{
  "mask_ratio": 0.75,
  "loss": "mse",
  "encoder_activation": "gelu",
  "encoder_head_dim": 64,
  "encoder_dropout": 0.05,
  "encoder_moe_every": 2,
  "encoder_positions": "learned",
  "residual_init": "none",
  "lr": 0.0023,
  "adamw_lr_other_params": 0.0025,
  "batch_size": 128,
  "final_lr_fraction": 0,
  "warmup_steps": 360,
  "adamw_weight_decay_other_params": 0.01
}
Rows from expert 3 of block 7 of the encoder, named by matrix and row number. Rows with one number belong to one neuron. Each number is 500 + 25 x the weight over its row's rms, rounded and kept within 0 to 999. All counts start at 0. Numbers have three digits each.
# up: expert up (encoder.blocks.7.mlp.up, 4x320x160), inputs 0-159
# down: expert down (encoder.blocks.7.mlp.down, 4x160x320, transposed), outputs 0-159
up.176:509484542475486490509508487506510494506499470499488497530549511495489504552475498483493480530549457490543480466507474529505522485497524477526505494500487497466485453493483530492487498513557498469518518510549492520515507492504451507487520507481534507516525468518530562512456525538448518502521496474515518488474480540453525475518516501545489453485504470482440544463492460511514508547500502484515486466451506465476481495533514505489527463471514457488526485493513493524489505516462503
up.177:494489537497471508479515476553493522522442463512527520493504526507513524477479470466493438460500534463503508482497494438547518540518494501511516505534509523448515497528477481508502541473487477509510534498535493480516505527549449528509459543515496477510495496500509476511497483475497492508455461490514548444525518496483504543517503511487509543476449529498474502501516487511517470486486510499473473448499524519478483494497463481461516502503477498517487523521557482527523496474491513
up.178:522471556510518509516491519492469482500516492487518533493510510463485507497486542488493514493513528506499494490514457462474500487479516532528502465494454472510535462483511466486500514527521515485486533455547468477527511499559473482509506482518475518512519486472496490489497525484494521490487494494491503512493516446534504546479521486466502537558526522517517523496459496489514467499485462508507487453504486505493566515496522476457534530548556523484486436547523482502459462486490480
up.179:480499525521487489473501504524512518466480504506467506501490508495514428479530508526516477495514542482521471515501497471513518503434491515480512462505457475497500495518485528490495513505501484481518502471473522476540520468516539502493507507466531471494521467511474496535563574528529513479480487516480504482503492525490510503477452517548486536508444530492471482475510542538490516480525500506522498518505511531509466497510497514507422556530465546481510475517504531514471464521484492
up.180:534478468523534489531509506511540547512509506484505522453447532485508503506520507544516517450467449504492492555489509487514480543493477532527514525513463502470476510507538514499485498507538480557487506505477534499526475496475487466508479506514477494480533531510425503526483502479478526539479489483485499546515516504469470497503479514479515502515452530475532484510474474545467521497455497486489505516444492560494487492491482511486518511531446504500510496504465499527495464527505502
up.181:493504494523504526520494451488479512530531474528517536503468485493486478494498478519478476511497477521474506463503530517491500497545494466512538542487514446501471496531502506500484484504503443492493510530491498490496478526480507477515497509506460491533536546501490532474539516483489463501463510500484466464541474483512500452513472517504470517493554487465514513545489449514495512500430512564552468486514505525478483500475440535528519495521461472518486501529522467504518494504462476
up.182:502495482492518483535518535468460498508465534520546521504504494490501529488503516514466547548505508479523489524456506549533507521513511449475489473459500484495485531456478463471523518514514490482487514519496491481528521536491538443487533477520509505523519442505485519552471511512484490492455530525530468514496515477503525538486495478494501474548469488500519480520522483568529542453516487496489492512529478490496495518474543523529542521531533498481508496531481486502492461501527490
up.183:504442501518483490473505492548505477489517525504505466500516498526516484490479521437481492494488551487517536473509465509529518530515482533502501475523510466476530561524482495460456460474510500478518466501503498488498526541485514502518547452481528481491535519506539533514519518527536506479511518491455486489502490501543487509505469483501469514458500461439532496486466503463492514479463485487532525508504462494473509442490492525470514499493493495516518469537484472473483537496552501
up.184:502503501487488463510503456499495462525530516513520532516493503516517474490510499498523469468509484479485537495438478481530521504533546485509535536487515459511503532542527466501509483511494524495457481503541514521488495480473530497537494497549530499476488493524476517508474514508528499479460502499477489485512503505495490527484518458464497509548479478512530510451481469498525439486496497516500519482503567524522445488504488482506492520442539546539497495526502438522459454512487508
up.185:488529516468485499467470509534551466492506460521457496553550518470518506497505542516494462537525536505452435513510524502478454455503511521516452487514448500490506543499489513526496491502516530539505502506520466546510482483500494504516501538495496495536514491483550514498501487473530509508474467472526495485502522472483491523500463555485490494479497477481493527506473504460485523538442524483497510483479477493521545493515508504474489474479505513471509540440473499520500508474484497
up.186:464476501495476480508508514506477498476467551479500490492511502496471489484526500499516477554489517489508487531502521554467544514516513478498493503504455454489489549490493483503474497500496513545506500483441489472456501529501516488498516503487471488543536418515480501478496486539487536514495505538490515528489540483524462486515513538478522456523470480484518473540473557503464481510516540492519502445527527512501476496503518541474476493490552479483540506468495507490493513552515508
up.187:496531481482524497481516510467541497501507460489562524494466513488501527498444480520480483509496510524489493483499486464487470514477490481526466531487483504515476522494520512501491517495564489505543553507486502500489524497511473540517444482457485548476524485441519508495546506546491490535465525481455478530507504503528459496524516484511499517475461480499527526498495482531494478460515497475565515496541525481527499476527508534478481497521499498509478444543486491476521453510516516
up.188:479525485506448501519453507504503488527445510496481516489474488494442492441503507528504528547461546514518484535546527505504499470524505514484486543476449487452530514515524527479491532490512482516496509520511549542544476466464486468484503509526512498514480499495519492497501459472474525551530506460500466542478513509451471496510500495506463502507526508464510495538532507507495542501503485497516531505514485468495505504470464469474502492497521515519503455479462475485547508477486529
up.189:500456502525517460480530526498497505484470464492500501459486479506523507459510472510493477502497507503493534483498504503520483522500504528503461510487520493509455469501540548477517532497498483512503510512497558500498482504530499509501495469530510514457509564445481490491453486531575442534493489498528532494538455533475500495516474512497485493512481469454502455512459440504496476500526486563533526536507522488523538499464501511491481497491520519537510490516498471532536469485504512
up.190:517511517506532487455474479511505529487503496533495495510523499474485513529528492536536517456486427478540523518523466479494479517542509480508492514495469525512480520467471543527481541516495491512555445523479510479509470463457508454554545491504516547510480456496479510455502523457532490531481510500490514494503490546513530495501499532513501544470508504499480509494475465511459517482497528490515493502489487539482506526478500492491460489502505481484471551481453469508518476497514540
up.191:497470510500528562521508519473489494508498487515528527520476487518507500456492448481477507546488522469536467477489523502510445469530487513514435488521508508497493495464516495535502472517457500509464440521458516484485531490506487510527493509489459494478515529480471465523522493474464512507522514488518528481526488472469486466508482491476497521540569508523465539492502536492505517544473478476504513563536479519520507524544515501512502477494482475492478512500545456529471511500491507
up.192:489486506528509505489495517479466517452561477551489525513537509503531470499515451507526550466488516492546492510503494513501510536489501489556466510487541495471489471477512487514515486502514516430493456531486491517498507513504492543493478493476464508509485488527473538493461511547459557532492517503496504533515497469489532523483515486512509549494504496494458520542501504510475478500490516516480500485472504546463451464442473484496502514531489497503512528519498532517440506510491469
up.193:506506535497490564553501506493475493493522480467486528483478510530540483448507491530498514479499413543531486458510498536514456478533483509506471516515483505510512504502489508504487513489494526478469517531495461465467508520513529522479509518517484486500486517477500515522525496497462507544528566500493476468524512512473497464496478486515513519467511464446493480490485493494511475490455480529499488480489491490546534484506538500480484473487532550474488537501549462480524491550515527
up.194:480490495446489462495501478489483442537448498562525519515482515490501500520496523565482528515511514517492491456508510498523476517498523470545487479487499483493512494491552469511559453484526510548528518511509455509548568493510499499493473498494458532522521479507500524500503486556454517505461485519512485539541483475478481510502533481503505562487492539514512517511516499477511511501504507506496515508482483479474522521508489472470484486462458503504520460508525507504545509523506484
up.195:492522493474478541504462493495503488526483522544504530528486475533496470510485520495475482496499485516480484525481503518465484451492494461486513507494528504538481501492515469506499519544512533490541464522512438463487491459543509525495509479424484465550485492491503510521515489514483503504489530478477458495496528562505515466548495527544502506498500487503519489526553509513482501541493482513519504528576543487493498510476524477474460532496498522472495522523467469506518509450518523
up.196:529517510523493455490525516508479529513497517507485457526469520527499518497487481491460501510496518506512513512494463473450503528474492446506482492462533494517505480491478483534517449507523465489445452475506467533504538546464522478528482469509505530531450502519522518491512498522476523475494516480477497445509536513514475521496487538475542525471486489554503490464523497510519512507492528525521502466487547514492457490523539515463490484486533509559518475492492504517537452538499483
up.197:509490531509466489447511516488495481526468571492552497501485512489449487485493515494475484497528528501520531507466505524530431500503507520447534494489526510514509518514454515467454487462474485540483534521502429521490508483528516501459477433523531509524474522507501516478529517533491454491471494477485472485490517511485487501478482465501521501478490520523500528523484543567474505480513489478486503514521512513490514535489528519473494500464513517483475497512520518498482520505528456
up.198:515501465477532488499545495490490485509521515492488559467516505489499465496459516518481517482540523495513494493553489502511458530505480493487518517498492535455454456494479462487498495494441528496506549440504529480488474477532497518528488559468526493499496482557471489485511513501511532497534519535492552496528551475517499497505506492513502503509521505530490519504535535492528490484502475463534497474481495505467480482514483474433508529474486477468495501510507502489490434508445510
up.199:482502483507477446502508470495498448467533539489493502534500483544445500504482479474471526542485509464529485555492482492473516556553502517489528541518537516488478482499517540450501493484461463483484504466491518494538528542496485468496535504483505468507496541532501498499554490512532503461492496519511494495527500499504511481518506517479553492487522481500490523541491463508474534479497488518529482479485472477495501554487520467466518503541484526497496504490467466480506469537517536
up.200:469513511494499503485502505497562472521513524476489493476498512497516493514540513565507508488510563492502499489546470491485511471486532475497462497485471450515517499486512505523513525407524519476492531495516512561517485521476466504540539510479539487532483511446481553475487487521496493497525523485507524507502504507518466504481526539507470490459515492469499496510522512491537513508495493452479476488490497453484529487532479480485476504438469463510464514531452482507497517497491481
up.201:524465495515519488528501508490465471519495508460511482469462501485515457505506538524525503521490511485509487508468570521482469524537519491516519520435446507526514478504496555510551485527500485503491507468465537505499523513521463527515474501538537479505538533519477501547520478533496460553507482510476518473466510489472492478509536455471475479541531498493493455493507532546477501512470481510504519518503490496472463508511530511511466485463489512468490491516496482520540525537485509
up.202:546517478476532529499490479516521520514485527481493510477478487516500536543550539488474495536546504497516499506520513521500430496503484513475485545495503530508497462532487461524492526515492476470553509492508478461468493538522476473516528487515483471493517534483442522488525470537506457505486472540448481479522511500499450446493469465487484533512503503497496508508498514475472543456541505495553506472488494515469522475505508482487455506477504510497500496499512480473528538533494469
up.203:461518525557488478492460504495505500517505486490500472505541526488441467515492484492481499521477453487509475481501507484514496509440509529495516482509459504490527520517483532488513549483499499534472469502520469492540490490522512520505457516471512515546498491471503472540541519508508494488489522466509500520522508517554542526500475503501486498491464497463522528529511476493420478500511546503497506491478529485485559508513485420534499463491522523508477468487509496549485530466504502
up.204:459497478501524456495528517522503482528502527469505479503532433495503494488523515461498496512520529486508513525486473538497521500481500452542497505546505504524515571522494510541484473482494540530485510515480508475529481498464543506502476500515489476535516509468499478469444577432471509505522502492545481538492524526511500524481508500467512466501513453538473498502510508534492534508512464519491514524466515494487506506499499517479494513520453494475516478517445468498460481492510506
up.205:527520521514505487454526431529517506521495507530476514527488538514501500472475521486451466494495472500526505470559477496518474502468516481473491499494478498514470488476502510500503520481503483493493459475444494518494501532492461554512512485542548501484489505482465453507513502499467516529486516457479513511535530473521527532495491478456498466523517510502539460535528558509515474540505466472512492530521496496487463503517517508550467450507490472510492498527526540548515489489516498
up.206:526494464487491476476507529501490527487498545510473513500563476516501513505494478483546502471496465513489477538485477454531523500500511541527519462506465458551500535472501514522530466505497502543510473492535511459491480500474530513539503476487484479452471500529448503481500516541469502450508518482521502493520507497523471491478503533493557470523466536502477470504504466493419507511542533512551494515496507494473506527471490488469509523496515489511501490502493506519472540538524491
up.207:528483510451486505497505504499511473518490494524505515526506524544550486499522494482479539478547522464447485481508518455526461439491486535465519503542473530520549519522474446512548495463519512504471475506471485495499539505508531528488491512480489459462543486496516497461519502493522465502459492495488509496499496539528502464520517503513515504508458491508520466487530469469508482514533502509510503491554527481465460478500519489504503534495466529519520537515469488484550544493513488
up.208:513515521448517490470483568481515554523482513484539521546458495490510483505511468464546517489481470515511464524523568530512498506534471474516483494499518481520490519476524548493505481499510502519537491503498471551494544505488477494520497492490496495501477516495487474450443424512489516500500475533523506528514494505517520557512523515456509485492511466508504474467496493508491500556471486499525510534486536504491511493500474480491503508485551511502467474462471499494513500527487550
up.209:455477495535521490488504547518489513498539492454503541532492499535523460478479543512470530504468504542520556489499459500537495479508521522507483486440486504473505513494528478540524480478478513491453495528503520507556457512515513523499520544468508526478490534559490495512512482517454480516517536525528494496494467501513510498531527513524497523494505511499479532509532525473522501462472442478472529451465511512496462500482501477502542498468499497493490530465481482474516462506501509
up.210:482480522484494496518518501516493490488495507444493473479497500505479496519492449471468556576526491500507486479500510446473478521493490540499550512542515504518498514488485556475520462541520519496550527493496470488488491516560504510483548466499536513484523487490492531517498499465529501505485497513465463469498483522506488510513520512521521470494501463483506462506497524460497503474487436512495505493475496529490473499514493554435497460490527545547528487483489505491519518534468505
up.211:525536517519482519488537471490501526468502513507524505479490515537463470514505523516488488484464465491563493471507512543561484445520521457521515542500491468498522517473490516452478478480498502483508448509482515507487484540493474469523455519508505484515450534504529518525536511461511523526480524503509487498492468484513541478491435513487522489535443528501506525498492469527491529483469465474563512490501511487500514490516513498463498487523496514538493493528488525517488542467473517
up.212:535488523489513485497519521489502502509479483530480471444498500532466470473544474434527521460506479493545448465519544483509472503466520489561503529482461498480499503488489524499517478482470505507469566513502441506466477525509508510495509498536510491476536522549489482459459507473516496473497509478493505483488509499452488534522498531470527512502509550518486485488529513474506502533462514536501483453521515466511473493492484486513526506492523516476492555472511490475495489516458501
up.213:516491509491488489495496503492531521430497500471470511551483479493461487475508478500535511501509476459527515478537506493520488511469483551567515509517503511525486480466481488480517431530471505521566437524476488504503536534507478475508566483488511539509508522495486515515513530537485506471479530479506511497508499533471532533475519490506524480530508543506495485508494502506500488517466431503507496531502498486556500485463535490475476471470517504545502470519501480529491490494496517
up.214:467463480517515510511520516508483476521529486475500468486454495514518492501464488528498527530498489530495481509486478508502520441507512502528460505487486507494507459504521494515525523539502534554537538458530531529473483497472514515480533485500524529520514505496516480534503519502488500482516546489519528524518470516528476525469451509457499500451539479522502522513449494484492490515474505525414532509557493494471506512495519486486521474557481496498461495559502466460481508486518522
up.215:464476531497524510516517537510528493523478553526532486503465521497494513518471470542494494487522497471528449504504514523532488486511511525527469502509492454479491512457520507465511506492462505510516514498453453468502494535507512471526490474434473518524476479491549538572483512499495479507523490511497503508502519457476560504529520531470493492513529492488506522471513521505494534511523488477455496509515486483485510458543497496508488486472476499467472535472513465473442481527544481
up.216:498537499484491473455505487525491516491460535527496496479499522472514530497453531472489499520491500465525471540506438508502542530535489514481474479512458493470443481539496508495479458530505490493504496528453521517521464521516483473490524503505548502496514494511504513448529523515474504458478471488491478528494505506463507492505437518499484500538565499458498501493510481478522474518472498487512488549512515519468502515523496538535542554506490530522478549493513508478497523480498455
up.217:498526476486506485490470473506504489492481514541508476518498502456492528458487470532480441505473489493534486504530501515510474494495567428536512466496505476529520490496502443541516497502528514522513473504539509496475524515484487494547457510514431509495479496492484488505503485536512523481522480494492524506515523524519544474516499533490500526487510575518510528532432532518449467488520529470492508516520477525495498507496519493495516519471496512453532463534521496470514507478506505
down.176:510487470513471475484495505505537457411494512505472470496456508491505499484493501514487474470494504502474524520511545497496540501502546515479494518468540500499527494512508508487519522479428499482483535532493507509529528512532461477511491525454503518484493488512517443505519500466518450517452506504511525510525506478518482487478499500493512503518448524502517480503482546448505512475490527471489519532525494479544507514487526527522487557566484491500455528455468516507475483493519506
down.177:488473469470506526538469532493533481521569515521484434510506487489476452511501529513503482469498465528512531529483503502470507506487533507471523498504507466526491457457518486493509446498494448485508511520493520549476509520472504493519540476483502552463500479467507524506480517538479496527527536520469493550492504525517506494440509521501495453487529500519505464489465504503507507458500492466473541551500532489534526483533482502538469494499478484506466505503502489506499452495498478
down.178:502540449529493517471485482463529504522475485504511477490534503529524506485495483489512494496476471519475502490514539533521485494523451485430501500501538506495489523489458501506495489480538483511530481520446531538509487514488532500468485536451519506478493513505499502513498441567529487513522511502498491503527452534478483479534498495541494483479456493500486454492536517510462521490485560512523502503500513502508462508468478519507480434484466479533480520464482493487563507523504514
down.179:524498515459536482489479498500453441491526477492542479509498498529538536547497488504485510531500433527504475492507496531493530501508484516454508493473475534543493493483468458478499480520482558562524475517538482529483470535496483494543513520529467537510518515518521503500505464506463508504513507467499489490496500485498521482483554480493497506501525462488493519509502504509491482459472487482449493485493510464502514520493485507523588496498532489492488531516501460507524513450477468
down.180:522506523474506534496501530492472491505495511494527489548482514530470546490506442514514512513561553491555469470507464530525527511483535454414465459484491501508516501494496480529474464506488481495520462497545474517511500494494501513468481498526528525506482438548514492516494541490488465489523471484517499501517473522489488507519473467522510534493493487495508535500522495493480542499553513485507473485485460467494472499479519475498516496434507460485497507509529526485513513498526502
down.181:496458510503483518482509552511499466493504498503523485515473504505507503485480480473492516495488479492492479501476467490496519484490518497515474451505504471484518510489515521497525484540484535496496463477516482516518521476472470515501505473488533514496461450481491479520442499533496489487506501530528506505454522547529502553470555465484503527503516508505489455492531525491488500495572533476461566482461500523517545483520543510507498488451552521483486461474528481531429516486508512
down.182:508485541510484511467519483506499526501532510500515512513498480535541474504552452503499481478502534528473464490515521482488505470479517547506511535520528488493507492501499523506491519548506501515486491438493517496520487469521455541493460507477489487527516549504499507503531475505527539524503468500452553511495496546521496456486498524507544534451520502496542503510539516454503467566484549503522517479498498504461504498504512463451483462504496470509509464491506477480518508458465525
down.183:540566489521468538469513529496474487535476536508529550480477480489511501464472468513457529509534492491535494484533520498530486469489513465467510534497498487524535485528459474509525534511458542541445488519491478499470476481482505478515491528526504500484462516485457468504471513495539489485484452475534483488496512500485538479482537494484531528523484498505477516528519506519518525510485506499481502517456496507487504527490500531501498509511501509519490495462529500521473478553414488
down.184:473503497514517530460511453529498514486518492495468482507545502487520526511512502482515482489502526572496479509507532511460482513458531520477451473549518478493491457464477506514479515460506479507514522537508516495494501507525496542469462491491530533490477503504524489467469496501467523487539468524483549488467523520552474458492511532519513513458517489483520503441483516518508521516512548499502457458479469524468493512509528522497504503525477504489469559511517477497468521458499463
down.185:527464466549473501513512491508479488509481525483531492465477483521504508490508531487486533449478523505522569528473449514503539534474486485470541518486557494477495482497483491487507507495490498432513503483501508525466522537499505524509484481492472537487477525513481459461500500496455510503482542507477523484505478524500521501508507475526490481535529515506477490466483526498522502472538532510479535509506518509501468487474470497539524496553522505518502450568485474446484508513537536
down.186:509522496513533494499455531519513549472514460484506507516506512511478489495503525449438527476454544515518518483488482484491477482465515484543508496513513495532516492472500471501527550506484502528485526511583494487496447457494449491536492528536497519482502519528485531513476524473515507479490481482486515478499505536488547488457510484465530525482509510491466477514497498452446533481496484507534510519526499512521497488521479479505514448490478499473510525510524475427494533488510507
down.187:453460485510471543544476478518500455525448487522457500495491483464500487494524469480510538527518477533538466538477486512517521507495520502496530488514486490474501499469515469546474515536488521519495498516509492485483531493476514477445488513542506531469492511511487482526494494502483523528487496489508498549493489526478527534510479458501534473472495479493477514533512517499549544547504517498442488457436484526502497533434486506463511483524481508486498527453506523495496520529486488
down.188:541486508511516470455522489524521516475510483521532488516562486501462531520560480499555505458496527499493551453490472464512515495468495498516484474523547499504471489554506457473505472489476510497457494500500440514474498541524511518531491477510475495512483453517516514484462488472475500494481513541483529445552486537494504510506483490518516529487471476501492477499490494523531517511491526528509471487440484489505509478568485496516507508496472499531481517532535499492496508514482477
down.189:511518501433504501540467528500507483479465507473522515565525521478531486538502523509494520497511483481488503519485504487495487495495510454511515480514460507491456488457506488507482512499476500492494475517495518425489528529472491506528529504469446529531516480518491535522490478473439536527495526563496515519458490486516503490448495487481489525457502500532494514546535522508514478492473489513503531487508508497492550522504518488504515498499520476457555547505463487453452509506512510
down.190:527505479509507490498451500497538516485523521508513531514496478514515507467538458513522536463494485439497512526499519506530519489512543496462529511492531510516501506481467511492525511479477529539528432517522516480454487499527545434498454494497492513492487510526532501507490505489432461480500483469480485471502506479491513521500502497517469505483535562439494466480477503478444500475497512517507530501511505502494538471499498490482491509471531445479521533540496499490511480455536501
down.191:546508480502493494493549497493488512543494478530534510520537518518515509464471475520481549503500467543471526516514508508472525496465477509445489468530489508479529526478450508516509503506495531488487523486500475504494525519532541507490506500516499492509487513484519492536439531480514526503519441424496523479522476514534504515473458449491491508475473441527495513499477479467491497470532523535524515481504516521488493513488498536470432511462506523476491499502489474500505485534463537
down.192:495510505570540513480518492458493489511527486502489458503501488485507522531507533480521492512512498518483512538492491478481500478475553551451508521472490460484552506487498523518458448492443455475543524507477534524522474481497529467491511519527517512500517493494484485483528490486473500501519517524440497498551507479503497488471543500513536479466448488499541452474519518474506507565458506500521457517525508505512490500507493500486485491517512524539522463527496509480517524478477522
down.193:494507499480541431534482467476509494489515499524491462550532490502457527507522488483504519493538517487512530491496494511461535537527479534512522490485505498497462489490491494508485505513521545490492503461501504495533532487486494473504493505476499522508499502493492485520471481482537518495491492507514456546497458503512483522486533531477483474464469502498501496452518535490523546503531538443517515473534546539449534502466497498532526486480505463536456437453469498517466519466478492
down.194:501498500513526490534507520490569518478526477530471446502518522489510534489512521489479449482496511522501494504470466474487469493524469487453526473494459482510513537513547514523487507479506510497465500510489519486501501522467512538493516509470485502492453498503516491515540484502476518504496458495481517515487506529531540499517470455532492497484472528461501493498491504532488481497508466468476497524517512511552510518520492504470557473489493513502497438559501555466495443504454565
down.195:487512464502494494506494557523466475502492494460430518529485511515463477500538471492499493474513536473505484499515503472487487514508475514484506489466522508457474512474508520506521448456518504527519518506449495475472489570496465508545505475525502544494508463486508473489499557489479519545492516499487521520523502512458478528484467555494483514473485494489486471496521494451507507492512539504460540518465482547493501481495483503531536475525510502471506487459531480510552497508494544
down.196:467533524500520487518478498452483505498518493511478526493531532455473524490523519523530505503486461488461522533519512504504465545488543519456504478494447526459484506469479540518525527509448496534477524499518514518485484472460485531479502489502504517460525507476517500568480519493497495458461490476487497485476501464474519499492509462513510464531511545538504531521473522496506503521508433473524524493520470505510563508494484487494480492485471523517498491467505508472529503491567512
down.197:526520457508512512497501484468486504492539486556468521511486459523509480488501462484511539517500553496517494534518495496488536464545457455547497511482434490474505455466548487536511522522505505479486449454503516504508484479488486497503511515487475515457520483524512512522474491463469512497509533514496536516515526516509523488489515492506497503519474494455467470490523524439519474552503482495497496507530489527529466483495458513499506494530458468532475505510519467474514477509471553
down.198:455497548500499493530512551503513475514514525514511437534486470501524455501497463499511476525476455495518530465492458528521536438528503471545498476482480482522511506521495486508520482507533499533481459494495510502549523476472527487507501458483523538523513526431527504533498534482544482510482508480510484505523487480506547510510474504501490482491488466485472470472495485521486482533555501534477494499527510505513516475476516506534473497511513494531537515513444478500482540478542504
down.199:530519486485488505489512523485476534570473476499510536474454472450511471522484485522505460500525524507459514455492524505518489424486499470492452459464463451480536525526475442529519509495523529477502479485494466507472464483519520505507456490484502500498513461512521476501472487496474477501531527449519494502463499486535481515511527482519490516503492513506500495474541507524542445531490487485502501513489506528514515491482513517511478516478519500512518495546545533512480504457480475
down.200:512426483479513486527519525499472505471477476494501481484514490556569505497565509488494508468474532513469504471447514522481514501456505502539458525497509506492487483530531485515515467502478479492525454499491507480501523500490497517527468525505481514479503483523503467498483531483493492506460535507511472537515509497475539521468540501482552518503501487511527493469471484532529514516441520539457493503464503537519505505492467447504528482457490479483515490492536520475468506533472532
down.201:475534542515508516472541463503486539474468451485513519504507542539478457502509440463470502474504513508461470508473469538512497516482530476462454471499498505492510478552479566455480532487463517527523476523536501486469522501522513509484515498516503492460507497517494477460513517488521533478519511470483465514486480545480528491464538482541499526471473484495516536507497530516470495482550485518519495527495469492477509532516505501507532465477512515532489529533524474501483495484504488
down.202:462483519479488521531484541500462478491513467517510535551532525479487482428427490517541519491502496483495525481471477491489526476523509471503513464497480475470507549496498524460546494468521519520493475501532507497522500445505520513486525497478474526497494438515502483500467474468455519512514531462515492520460476485510524559488523522512516510517514482506495479501487479538503514569502475471497508503497489482498523514523493523500560464495456448510502500506494533503483502496495498
down.203:530445477478468468479494485475502483513479494511510529480468504479497535481527525464535476468497487501497515531497521505529466511539462484460482523507528475503455493515537513494487464478497508515510482425466494529487503521490503486520504534512495486430491485485517513471535472468499512521512524501499499511490501572489511502473488521492529473480516520553500509495509499491568525443457439491494459519477509492481486494505507503479533499487444516507504486514480493467541475508478534
down.204:504512481509480552494525475509504504511480517482501503511498525543524503448493445518522522445493492461498516473525480481495452505498535520501513498493511516463455470485492513502537491492515488523520466508456497571514490530487459487558454460519487506511497482534455524510512466530492509461465493470478511489533457505485482529525462513493501517532491544503510520480513455473497500458468534473503492487447502537496497471499521487497510547496489542506509529499508517518470500456529514
down.205:476503482515485457534495531509482513499494470480537479465509513485514523469526505493522456518504515464493455514476526522496555484518522487547471515512477479484518518511523514461487529467513524515475488475491543522493506490537541479476475528463504505508536493565475547523503529443541487542494497521491478509469464463490468497450508524510507500514519500513495526516519478528512507509537505481459514464492522459527515462486487498481551511504489510472495476522494486480516442511456458
down.206:484465437515469518489496506489496549526517470500498556540487538528519515487494526500543552495506499466503513487483486486502461520536504483475512491491512548506487504495460515495523474518503496506506473528407492496481482460565520497495470529503534489532469481514526463513508490484487512506509490497493494520476499514506464539519517495486492511559514503535516512514502548515465515516539465491514486455538512470519451468483493492517525475479505507483527484507474482460488478506499444
down.207:493532499528536493508490508504514504493517506469497511508484482451451494471514505518526497543521484532498467513464505474478555547487543470497511531484515475482474496460512501522469505507508510515513500492541501514504442513488474472506537475475508517529451529533488501521485496497495507518561453501484519509474493494483501547458516498504465503492498490476483520489457497554486534496485481476485507488420468539538518468553469526503499500538541438520524522483507491519480498508495501
down.208:480484458522503538527550495488491468533523532475492477465542502545506520473467525490488478527520543498486529476502412447479485497526501529508530486504456488479538503482456448516504524490497496480503517487511494480494453505494517475514508495509497487504517500492464532534525561498468490488538517502522479519482501506465482491500516496483472471530518500475496506517492450479498509437520513510487497468512480492464524500461519495488482496503465518516530539519521480508479474481529434
down.209:493516514484507457537504530491456497513504476532484509524515505522488482484459484499521553502504514523526525491445495497525461521476511530437493495461489497508505476514473496488494453509518552540477449505476496448520516502493510515514467509438504474486487504522539500480469484511464487532516529452496550485519484527469495506482529500505516480470504509476507513486522553484516470518520495491490482484553531517498521495486543506502548475451521478487474535478490472512493460542463481
down.210:509556506521522515493509516454508439491499508462501504505538512494502523500475526521463513500476487481528519501507521491497501497525459514534481546471492515517462488512478443462472510549466534479486467466472520544492533514500505537514447490487474490493509476499503485485426502488493492531477498520510504525544485481478485458471488531501508486512555505496489474519506500514508525550486504500491449568483499501518534541526486513537488522518488514512468474515496553472520506482479481
down.211:457479513470514499539507528512533447475471479467513498538518491545501498541512530488472481494500486485474540478493506469482500456509532491459505488511497486504491499512518510503551479505524492492488505434505482513459477491532577502448488520478508545476524492465519454509481524442487479515536488507522564478496503537538513521490537500479483504476487510544501514500485501491533514446499474524439510477502488488535509495512490516516513516485467538459511520498516491517486489506482508
down.212:450476471480485520504518504524522479474504508494523509488506529474521500489472502530475472539459455512464531503495484493509477510522472501508553493519561515537516520415492468486459543535508505471521497510525548484528454461509469505521494494462494488543469533478494522502489491496490511516516494464527499514535482503465547542513494526497502487507484499525507465489512465517489540464509483523495532521474503528500511535511497514480508470478497463510499456453497519472482539469540510
down.213:470524503514520530505482492467483447533523505464539480500523490463541489517503535487498465497522521505502522494493501495489521454570495509498495498442479530497477480504518510529494521510507485501490522431481529496483485509505507511497458537494514463469467473493505518511458486530493455518522478567498493524492530450530489514537493485526494493548521513539489501532529506486473488465480570488514522514492509521464497504501472557474523502465511540512494491473506546493485532513494489
down.214:505531496472448511520433481500512507479480484496504520510512495482511486504531503497488503487503491463534525497466542484469481581492494488488563507500531515515539545485475499446478512488543478503465469543477510447485531499517464520562465505486491462501487519465520477492498478538504537505450466480443493501501516472454488489486523515527489511505472515488495493480542511504538482521505515492536458460472517504530492528495551507505502506487513487494510507492525517531502515499490495
down.215:528460450512491469473512472529511526441488489522471485451546462441525504523513464493494477514492492477512507508459524481494503498483482518496492483468481539502506502553522487542452508501514517494474517493521516552513534474426455525473481495505538500509477520518508496473524531540544496455491489528505509496500515526535459522513470456522495523486509500506518540454486520482473508528502522512539493478541507508499485504468501506534510525536497474479488481517474520533507491507507523
down.216:523521504446514462545523495469513523486516494477493526546460503523495505516482460504505456513482504514490492454505495515464465533495497508492489495507498483501552478494505530471541532522497472479490525502434474474472514488484512479521505495543525529460477472505542494501509468486523459517524496502495512520525520511512487521491473435451522517508521489490470510532488533483487490520520473504501486504523512507498536497437483476502452486494533492471535502509482486551530473579480524
down.217:486441485518492474502538530457490490488484527490508476494494544517545477535470490487498526457528517487509514489533508454516501521502431530507493471484484529528517472523482475469499499520510496449483486531509510530542508530501475548492526506505495447539500554508514503528479507498505496506473498521517496504532469521488491488535528538482478504486531458489476509533543505491504504478491460519482487538464530455526459510514498498458514477517459487505466462477513557508476521491468506